A small segmentation model, trained from scratch.
Training: soap at rate 0.0023, 14500 steps.
Data: trained on Sentinel-2 satellite tiles (TerraMesh), 36250 training examples, 51.2 epochs.
Rows from block 4 of a small segmentation model, named by matrix and row number. Rows with one number belong to one neuron. Each number is 128 + 24 x the weight over its row's rms, rounded and kept within 0 to 255. All counts start at 0. After the name is the row's rms in percent of the matrix's.
Before each neuron's rows are labels from the 100 images, of 14976, where the neuron reaches its highest value: "lies over" is the class under the peak. Only what is clearly more common there than usual is listed. The data: Sentinel-2 satellite tiles (TerraMesh). In brackets: how many of the 100, against the usual share in percent.
# fc1: MLP up (model.blocks.4.mlp.fc1.weight, 512x128), inputs 64-127
# fc2: MLP down (model.blocks.4.mlp.fc2.weight, 128x512, transposed), outputs 64-127

lies over: built area (31 vs 5.2)
fc1.338 107 [133 153 137 162 170 130 148 117 140 135 176 128 116 149 151 137 100 172 138  93 163 149  91 119  99 143 160 146 117 102 100 117 118 136 132 126 123 139 155 162 135 163 195 112 168 147 147 125 149 136 133 154  96 139 126 103 129 134 121 101 101 128  96 176]
fc2.338 111 [149 101 102 117 133 137 133 176 124 160 133 122 120 117 117 137  86  93 120 134 119 114 169 103 139  98 138  78  90 144 168 155 142  68 129 120 137 148 140  97  74 127 102 104 144 139 153 131 121 119 120 113 119 107 153 121 119 102 143 152 151 125 152 131]

lies over: clouds (44 vs 2.7); snow or ice (41 vs 14)
fc1.509 094 [133 146 116 131 115 130 146 155 126 120 108 132 104 114 147 111 137  97 150 142 105  93 102 142 104 122 158 184 159 167 117 105 100 157 132 135  85 169 128 187 118 145 150 124 152 135 134 118 169  86 109 148 121 134 152 109 155 125 109 119  81 139 171 107]
fc2.509 097 [143 134 139 123 148 123  87 147 114 120 140 104 115 112 128 107 127 163 132 113 150 149  95  92 121 144 102  89 141 141 113  85 113 113 129  88 126 143 188 117 142  93 189 133 142  80 116 152 112 140 119 121 193 125 149 167 137 164 126 124 101 153 121 113]

lies over: crops (44 vs 17.5)
fc1.236 086 [119 163 178 108 125 153 122 129 126 141 119 118 129 122 147 151 134 102 122 163 139 146 140  94 142 187 122 116 126 114 103 108 179 145 167  76 118  91 116  99 134 147  89 179 102 156 126 130 110 142 149 135  99 123  75 142 167  78 156 117  56 164 125 132]
fc2.236 079 [136 109 138 151 122  94 102 160 162 142 119  91 133 164 110 132 127 172 148  78 112 171 128 164 144  71 140 147 114  95 124 147 128 136 112 180 115 172 137 153 143 122 167  85 130 106 124 122 127 137  98 136 178 125 150 111 105 143 111 154 147  85 126  96]

lies over: snow or ice (40 vs 14); crops (37 vs 17.5)
fc1.225 098 [108 109 108 154 121 146 152 151 142 127 134 131 110 140  95 146 107 142 141 119 134 116 145 123 123 148  98 173 146 122 159  95 124 128 131 128  94 146 128  98 111 147 161  81 178 105 139  87 141 158 111 122 136 100 139  74 131  94 156 136 127 115 115 104]
fc2.225 090 [159 136 150  59 134 128 122  88 110 112 122 169 117 118 131  91 139 116  91 195 113 149 131 116 143 102 154  87  98 134 108 135 129 162 127  89 146 122 128 147 164 115 104 150 117 132 109 123  93 112 152 170 155 116 142 139  84 163 122  92 103 120 112 130]

lies over: snow or ice (86 vs 14)
fc1.104 081 [137 132 117 145 146 127 121  58 145 138 115 138 153 154 133  96 118  98 127 124 127 169  95 163 138 149 133 162 147 136 130 168 139 109 139  89 104  77 118 121 144 148 123 143  95 140 144 133 102 154 120 123 112  94 144  93 147 140 149 116 142 131 111 129]
fc2.104 088 [117 109 121 121 136 164 146 146  99 122 111 130 127 152 106 184 137 156  79 126 136 143 130 111 114 136 121 153 102 122 144 134 124 180 146 155 168 148 156 127 132 100 163 160 133 127 150 125 112 114 164 121 147 178 131 179 135 114 136 179 161 120 127 142]

lies over: clouds (26 vs 2.7)
fc1.467 081 [ 96 111 107 136 146  94 137 153 130 100 110  89 118 145 148 107  99 119 106 132 125 124 172 105 119 127  95 145 130 133 175 153 144 187 100 138 134 117 163 116 114 124 121 124 105 117 153 154 126  87 103 142 122 136 129 177 158 146 149 116 138 194 117  98]
fc2.467 073 [139 136 166 140 134 130 128 113 139 127 164 136 131 108 125 132 146 149 130  97 151  97  91 100  95 147 152 114 126  97 129 117 159 118 177  89 141 151  92 199 145 163  96 139 144 137 109 129 129 121 150  64 102 110 133 126 148  96 122 168  87  95 143 135]

lies over: crops (37 vs 17.5)
fc1.482 103 [145 141 127 154  82 132 154 100 141 167  94 116 160 137 143 127 106 174 127 139  93 181 124 149 112 160 146 123  97 126  85 134 123 146 166 118 107 112 199 132 171 166 132 169 133 149 141  99 133 112 105 106 105 124 131 103 139 137 134 100  85 169  95 129]
fc2.482 097 [104 112 110 136 151 123 133 172 125 120 163 143 140 137 116 181 158  89 140 116 112  99 140 153 126 149 135 113 154 128 155 113 103 134 103 136 139 107 125 107 102 156 134  80 119 100 106 169 130 124 174 100 144 131 102 105 137 126 121 113 113  91 145 134]

lies over: crops (37 vs 17.5)
fc1.375 081 [139 139 151  98 137 136  89  96  73 166 142 151 144 124 153 134 127 141 129 156 136 104 162 155  88 160 121 117  86 164 104 111 121 159  89 129 143 112 145 108 127 103 118 127  98 138 125 154  94 138 147 116 115 133 119 147 119 150 113 142 149 150 152 144]
fc2.375 084 [116 108 140 118 122 144 138  95 125 122 126 127 112 130 141  98  84 124 113 157 145 169 117 102 168  87 146 134 154 147 107  68 147 116  72 147 144 119 111 133 156 115 164 111 144 131 106 110 149 133 154  95 118 124 110 128 121 103 103 135 139 143 116 165]

lies over: crops (43 vs 17.5)
fc1.464 102 [108 162  93 131 117 118 105  87 139 142 126 129 150 137 124  98 165 121 121  98 117 151 110 136  99 136 114 127 128 122 119 141 143 156 105 157 139  94 108  78 131 122  83 163 105 161 110  76 116 144 102 122 161 115  94 151 152 175 133  84 161 137 107 133]
fc2.464 094 [157  96 128  73 133 149 140 182 100 135  83 109 129 136 115 118 105 140  83 141 174 137 135  91 142 154 140 149 103  96 136 162 109 100 115  82 133 144 130 115 106 113 126  94 137 117 112 156  89 135  98 139 107 105 149 106 131 115 122 186  79 132 128 134]

lies over: clouds (33 vs 2.7)
fc1.416 095 [ 99 116 128 156 110 135 103 112 153 134  76  97  96 102 153 117 131 134 143 120 152 146 174  84 129 147 139 114 120 119 135 151 107 137 114 115 127  95 135 115 159  99 126 135 142 151 100 131  97  92 147 156 131 196 139 186 139  81  82 133  90 138 126 173]
fc2.416 085 [108 122 148 133 159 119 159 123 113 132 157 122 123 153  86  95 104 148 124 133 134  98 128 179 115 136 133 104 158 136 127  99 156 118 107 139 108 142 156 119 119 156 151 105 139 126 161 103 188 168 127  81 145 111 128 104 136 147 154 139 156 129 157 109]

lies over: water (89 vs 10.8)
fc1.499 106 [129 119 166 137 119 102  94 109 115 142 146 120 125 157  85 111 147 116  87 123 120 127 142 165 121 120 136  96 115  93 115 131  76 145 149 166 118 124  84 106 173 163 149 147 139 136 122 133 133 114 126 122 112 109 128 144 125 152 136  73 116  96 133 128]
fc2.499 112 [136  85 123 120 116 118 131 132 127 111 101 118  94 187 100 158  88 110 122 133 139  92 117 153 147 119 123 155 101 161 163 169 109 102  77 120 163 125 156 134  72  86 149 131 128 166 137 123 100 120 107 108 122 154  83 101 130 147 127  86 147 143 133 148]

lies over: bare ground (54 vs 4.8)
fc1.180 110 [180 155  69  97 134 128  87 105 118 150 137 114 134 172  65 124 138 153 162 128 159 136 151 145 108 145 120 123 164  73 111  65 162 108 108 104 114 149 110 134 131 150 146 100 129 142 100 146 127 124 146  74 109 144 120  57 142 133  92 101 142 153 137 119]
fc2.180 099 [116  81 170 169  91 123 152 163 140 100 103 110 134 118 166 146 114 150 119 113 123 153 125 117 122  92 142  99 124 160 118 169 105 158 118  91 130 118 172 137 148 113 110 156 114 168 158 110 120 116 106 178 138 115 130 171 127 107 131 134 111 117 107 144]

lies over: trees (43 vs 20); water (28 vs 10.8)
fc1.398 127 [107 134 156  91 166 103 153 105  96  72 154 125 159 103  62 137 140 159 157 156 112 165 156 131 134 135 176 152 119 104 129 133 116 177 123 137 116 143 121 122 161 114 168 159 131 111 106 139 133 126  89 112 136 119  88  97 142  95 109  81 164 114 138 129]
fc2.398 121 [118 106 149 181 119 135 100 105 168  95 142 125 114 138 160 166 129  94 146 154 122  95 146 101 111 170 134 142 122 128 116 121 184 125 120 107 142  79 134 131 139 197  96 164 183 126 146 133  97  93 125  97 149 144 109  88 144  89 142 153 143 151 146 139]

lies over: bare ground (36 vs 4.8)
fc1.265 111 [115 131 187 104 104 154 128 144 109 157 153 114 135 113 138 147 128 159 136 105 140 172 130 140 132 163 125 128 106  79 132 107 103 166 142 153  88 113 175 139 166 108 146 101 130 113 153 130  95 131 125 126 129 151 146 114 105 118 115 165 152 142 131  97]
fc2.265 106 [127 115 100 113  95 101  96 107 115 107 104  78 141 134 142 107 110 164 174 173 100 144 127 103  81 114 174 178 146 150 121 161 104 118 100  98 158 140 101  95 120 108  86 131 145 129 119 161 148 133 118 133 153 140 150 103 146 127 136  97 132 131 130 142]

lies over: snow or ice (48 vs 14); water (28 vs 10.8)
fc1.304 091 [140 101 127 154 154 132 148 140 127 113 120 147 186 115 133  87 157 175 149 132 105 123 137 151  90  99 114  76  88 124 118 169 119 173 160 126 117  99 141 124 158 149 122 114 116 136 149 132 117 136 132 107 162 199 117 141 123 152 132 120 102 128 174 132]
fc2.304 090 [121 107 128 107 103 150 123 119 108 125 135 101 139 168 111 116 108 137 110 162 173 100  58 119 135 121 141 170 124 113 136  98 129 122 150 125  69 102 154 110 125 111 105 126 140  65 126 112 166 128 148  94 122 109 158 121 108 116 124 107 111 125 135 117]

lies over: trees (46 vs 20); water (29 vs 10.8)
fc1.74 098 [125 149 131 106 151 137 100 117 131 135 141  80  96 127 130 135 125 172 139 112 160  91 125 141 171  96 135 117 108 135 146 138 124 154 153 128 102 125 165 142 132 102 130 178  87  63 128 135 133  68 113 131 101 166 150 163 129 119 117 124 124 130 154 160]
fc2.74 101 [129 152 131 173 115  85 136 117 112  78 138 111 155 152 126 121 129 129 109 109 101 152 147 138 125 196  98 111 141 156 101 130 106 173 109 158 119 149  84 146 110 130 137 141 173 158 138 135 115 142 157 140 139 124 119 101 115 153 155 127  99 172 107 100]

lies over: clouds (37 vs 2.7); snow or ice (36 vs 14)
fc1.506 137 [152 134 174 140 120 104 136 165 141 154 119 124  97 119 138  71 134 135 112 141 106 122 118 134 102  88 134 181 119  95 143 128 140 109 151 153 129 168 139 107  69 152 132 164 152 117 113 148 100  83 166 107 154 138 150 179 126 112 107 120 114  96 136 121]
fc2.506 127 [115 133  97 126 143 133 117 162 157 136 132 143  92 152  80 110 190 116 131 132 166 140 128 140 140 155 137 142  92 127 136  81 158 106  99 139 132 135 134 145 148 123 123 102 124 145 152 132 136 116  93 104 119 105  95 157 173 147  92 114 116 102 100 133]

lies over: trees (57 vs 20)
fc1.329 112 [135 150 136 101 129 117 105  70 156 143 129 121 178 103 102 133 127 106 143 185 118 155 123 104 104 159 172 138 111 114 153  86 135 147 124 133 142 141 169 120 201 126 126 161 105 143 108 119 109 122  85  93 162 165 132 129 149 126  96  84 149  90 119 128]
fc2.329 105 [109 133  89 154  91 155 163 130 146 128  93  92 126 144 108  95 144 120 136 117 152 130 166 107 102 108 136 149 119 120 140 126 131 145  95 133 116 118 116 119  97 126 152  84 145 162 141 164 126 129  94 139 102 152 147 124 147 124 126 181 134 136 110 159]

lies over: snow or ice (88 vs 14)
fc1.469 092 [ 94 141 152 121 114 133 152  76 114 142 123 118 125 157 147 131 166  95 125 103 105 163 181 152 125 146  85 147 137 164 103 154 124 138 112 153 132 148 117 116 129 121 116 113 133 137 170 161 100 160 124 106 108  66 144 163 106 101 141 119 162 124 131 155]
fc2.469 089 [157 125 127 124 162 139 131 181 149  96 168 149 115 123 113  64 132 142 133 162 166 127 107 136 133 116 156 116 136 129 139  95 106 108 167 126 106 107 116 124 141 105 156 183 117 138 120  99 117  91 118 132 119 150 150 144 137 193 129 125  78 123  94 105]

lies over: clouds (39 vs 2.7)
fc1.318 096 [145 128 185 154 128 137 171 106 137 148 147 161 117  97 157  94 126 109 131 129 130 178 100 146 135 136 152 140 126 136  84  96 154 107 112 154 118 110 181 169 104 126 149 128 159 146 160 176 143 164 112 109 151 131 143 105 102 120  85 137 155 124 155 146]
fc2.318 106 [103 149  96 146 170 118 143  91 124 144 135 105 136 159 138 157 147 163 149 119 118 124 147 112 147 119 159 122 167 101 139 144 128 187 162 100 144 172 123  95 101 121 111 148 123 158 115  83 133 107 140 106  98 130 140 157 118 120 154 112 103 153  92 156]

lies over: snow or ice (46 vs 14)
fc1.377 085 [132  97  97 132 111 126 117  95  86  97 153 162 138 182 100 109 145 157 107 158 155 141 160 126 173 146 153 124 161  98 110 181 146 173 112 122 124 119 119 125 142  94 118 139 155 126  90 126 132 144 124 117 108 125  97 122 149  97 150 117  80 130 120 112]
fc2.377 083 [122 163 124 159 130 155 127 136 151 180 123 121 128 125 149 140 100 130 151 134  87  92 128 173  98 139 112 111  97 105 151 105  85 148 136 135 147 131 114 131 110 171 174 158 125 116 108 146 119 118 108 111 120  95 115 144 106  95  95 126 161 124 164 140]

lies over: clouds (35 vs 2.7)
fc1.62 093 [112 175 148 122 107 130  92 131 139 140 106 139 107 140 155 110 134 107 111 119 143 115 121 103 114 113 160 149 164 126 148 149 144 109 154 149  97 111 105 100 112 103 127 144 133 112 125 173 131 106 113 138 161 108 148  99  92  92  99 125 111 119 141 107]
fc2.62 096 [131 115 130 128 142 148 189 144  83 134 109 109 113 127  86 145 121 116 120 139 106 120 147 179 140 141 110 100 155 132 114 110 107 102 123 136 138 126 118 129 147 144 152 154  90 118 164  88 125 111 161 103  86 131 129 157 160 146 171 100 114 102  69 125]

lies over: rangeland (49 vs 22.5)
fc1.274 098 [154 173 136 101 147 136 139 120 120 125 178 136 131 106 137 108 161  89 110  89 147 153 130 144 144 122 165 122 148 121 160 138 136 133 181 127 130 137 171  93 135 161 112 137 128 109 146 112 101  95 168 150 130 106 126 111 128 139 122 118 100 137 107 189]
fc2.274 109 [146 115 110 101 144 108 158 106 130  86 114 125 120 107 129 149  83 112 138 113 115  97 127 103 165 163 117 121 149 155  99 155 119 144 136 132 100 125 129 141 152  99 119  95  75 150 154 137  98  96 143  95 147 123 140 150 136 193  77 167 119 139 165 133]

lies over: crops (54 vs 17.5)
fc1.319 096 [122 138 119 107  97 108 108  99 101 108 173 172 138  87 109 108 158 165 149 122 108 177 150 154 129 140 136 140 112 159 117 142 123 147 109 153 117 169 104  98 125 135 141 101 140  85 110  88 146 139 125 130 156 135 147 133 124 153 110 105  96 151 124 177]
fc2.319 097 [128 138 123  69 120  82 142 108 145 133 152 153 151 132 172 147 119 105 101 164 153 117 102  82 111  64 160 125  98 105 108 101 128 139  91 107 117 103 140 129  93 118 129  95  98 131 147 119 124 154 125 145 124 139 142 164 121 125 163 102 101 122 131 145]

lies over: snow or ice (74 vs 14)
fc1.53 091 [102 110 129 118 112  87 134 110 102 139  87 136 122 167  99 110 120 109 138 127  92 102 115 124 105 104 123 119 170 134 127 139  80 162 162 173 156 113 106 134 143 151 124 126 185 148 133  94 118 147 170 102 109 126 148 110 181 144  97  98 155 121 106 107]
fc2.53 094 [180 132 140 126 129 145 113 136 126 101 150 120 105 139 163 151 113 134 107 124 115 159 114 123 162 112 129 139 136 151 119 161 136 131 148  96  72 150  94  72 125 105 129 205 108  94 160 132 128 110  84 150 131 113  90 134 127 105 132 143 141 130 146 132]

lies over: snow or ice (86 vs 14)
fc1.194 089 [130 138 144 148 126 108 138 135 109 146 165 111  91  88 172 118 118 167 149 127  97 153 101 152 159 125 110 143 172 113 124 110 138 126  92 171 137 129 129 130 125 120 154 141 142 113 134  94 116 120 177 141 124 124 171 143 136 114 131 118 113 118 103 140]
fc2.194 080 [148 115 122 135  89 105 113 108 136 150 100 157 166 123 118 103 111 116 109 144 140 131 140 142 138 133 129 150  91 121 120 136 111 122 158  97 112 162 131 151 181 133 147 105  84 126 149 163 118 125 115 111 156 195 140 155 145 110 109 150 134 117 176 132]

lies over: built area (27 vs 5.2)
fc1.159 128 [123 186 121 103 126 120 150 126 141 160 153 121  96 172 137 126 129 153 170 105 129 161 119  76 132 131 107  66 151  87 135 138 127 144 185 104 133 109 170 100 120 146 108  86 147 106  88 115 135  73 146 106  99 161 135  97 108 132  99  83 137 106 130 101]
fc2.159 121 [158 133 126 146 156 151 102 107 164 132  73 115 113  88 115 122 169 103  80 150 117 118  93 140 104 102 162 154  81 112 122 136 149 150 148 123  98 194 135 129 143 114 141 138 104 147  90  93  89 130 116 130 104 136 122 165 141 101 130 145 131 120 122 146]

lies over: snow or ice (68 vs 14)
fc1.63 116 [171 137 112 130 126 167 148 135 157 141 100 121 148 109 106 133  79 107 121 116 135 100 120 128 107 136 105 117 152 109 131 189 119 128 144 118 121 105  84  92 129 139 113 115 169 160 128 109 147 136 140 114 157 121 124 119 125  98 133 141 133 118 162 107]
fc2.63 134 [105 139 127 130 143 140 125 111  95 135 151 147 152 169 167 125 146 158 133 124 104 175  83 145 136 128 115 122 118 151 112  85 107 141 140 147  76 140 103 154 107 126 121  75 149 148  98 123  97 122 117 171 106  89 118 114 156 110 129 117 158 146 111 125]

lies over: rangeland (56 vs 22.5)
fc1.287 078 [161 136 171  93 117 145 109 114 160  96 164 133 105 164 138 146  99 121  96 126 187  62 142  99 138 163 180 114 152 134 137 112  98 113 133 148 109 114 116 123 132 113 140  88 128 142  86 131 112 125 139 104 161 145 136 140 100 165 103 129 110 119 129 167]
fc2.287 085 [109 127 131 129 143  98 110 123 133 164 148 129 120 106 109 119 132 128 163 116 118 199 150 148  99  89 145 111 134 130 116 126 115 103 111 126 137 150 136 139 167 110 139 136 115 170 152 123 135 164 151 172 125 128 124 165 131  95 112 111 119 116 107  89]

lies over: clouds (26 vs 2.7); bare ground (25 vs 4.8)
fc1.277 113 [149 138 144 120 122 154 182 160  97 111 151 135 124 197 139 114  90 146 144 141 184 105 169  95 150  99 140 119 118 102 153 136 110 109 113 142 120 160 133 131 163 134 141 130 145 122  67 171 104  80 144 127 139 126 113 125 164 141 132 114 127 106 148  87]
fc2.277 116 [110 122  96 108  83 127 101 129 162 167  79 140 131 117 123 190 139 131 116 126 112 111 115 114 138 152 162 131 140 132 105 131 134 178 109  87 135 139 140  78 118 129 142 123  95 121 127 135  98 121 100 125 148 115 101  87 148 106 126 112 114 104  97 119]

lies over: water (94 vs 10.8)
fc1.335 120 [135 104 157 153 152  95 128  76 117 147 141 152 167 154 115 135 132 162 141 165  99 127 142 121 138 120 111 138 105 115 145 118 161 120  90 164 102 110 116 115 119 141 130 105 116  71  89 131 141 126 134 169 146 142 110 126 150 156 145 142 142 137 157 155]
fc2.335 140 [158 159 129 160 136 150 149  83 120  87 131 118 161 107 138 110 157 162 159  94 120 127 150 105 163  92  80 135 133 114  83 117 131 152  95 134 103 144 111 123 144 104 137 151  88 113  80 118 123 109 167 119  75 117 125 150 132 142 159 103 143 120 168 157]

lies over: trees (64 vs 20)
fc1.395 118 [ 98 155 161 175 171  90 117 129 120 115 117 113 182 114 114 124 114 125 125 123 120 109 164  97 130 133 117 110 159 144 109 130 122 106 125 104 141 148 117 138 130 108 164 117  94 147 158 100 141 128 131 140 129 135  89 137 157 105 130 146 132  94  94 134]
fc2.395 120 [176 110 136 141 137 114 150 130 131 120 123 151 121 167  89 114 100 145  72 128 167 131 131 156 187 149 128 140 128  88  81 143 109 134 142 153 136 120 150 128 136 135  98 111 117 113 144 112 129 171 101 137 125 134 127 111  80 150 122 137 122 129 153 143]

lies over: crops (44 vs 17.5)
fc1.397 083 [115 158 100 136 143 151 115 152 155 192 136 118 105 109 107 132  89 145 126 134 147 142 112 152 122  95 124 115 157  90 114 107 100 144 120  96 137 147 173 128  95 111 187  96 156 133 119  95 151  81 109 153 154 140 116 133 173 140 130 144 118 158 177 124]
fc2.397 077 [144 124 140 105 131  98 173 139  86  74 133  95 123 126 162 141 142 144 100 120 108  85 104 100 135 150  92 112  91 146 119 111 133 154  88 111 116 103 130 133 176 149 116 125 107 114 142 154 121 132 145  88 108 140 169  86 114 132 137 117 147 141 101 127]

lies over: built area (25 vs 5.2)
fc1.2 101 [136 107 175 165 137 171 141 101 106 111 119 155 108 166 129  94 128 152 173 135 117  98 131 176 143 139 133 134 136  83 115 139 128 132 102 124 114 142  88 165 103 131 147 123 124 108 142  95 143 174 118 165 141 111 134 142 110 115 134 138 134 151 145 143]
fc2.2 095 [134 111 100 135 153 121  86  98 131 141 122 127 141 147 124 154  99  98 108  98 186 190 108 106 139 114 112 150  87 150 150 133 120 151 110 133 140 124 159  97 160 149 154 125 102 158 117 160 125 146 169 123 118 144 168 121 127 138  79 121  90 120 128 136]

lies over: trees (45 vs 20)
fc1.447 087 [153 101 127 103 128 101 128 120 152 154 143 111 114 137 108 105  82 100 135  86 130 113 164 150 165 143 141 134 165 189 155 112 142 117 138  94 114  94 142 136 175 124  84  90 128 114 150 151 107  73 119  90 162 121 133 127 141 107 134 101 103  98 136 105]
fc2.447 103 [156 171 122 139 180 106 133 117 139 133  67 168 123  94 162 151 186 130 134 106 134  94 118  80 139 131 134 147 102 129 129 104 122 133 140 146 108 126 121 122  96 106 121 126  87 115 137 126 136 190 182 158  98 155 156 124 143 155 138 117 200 173 158 141]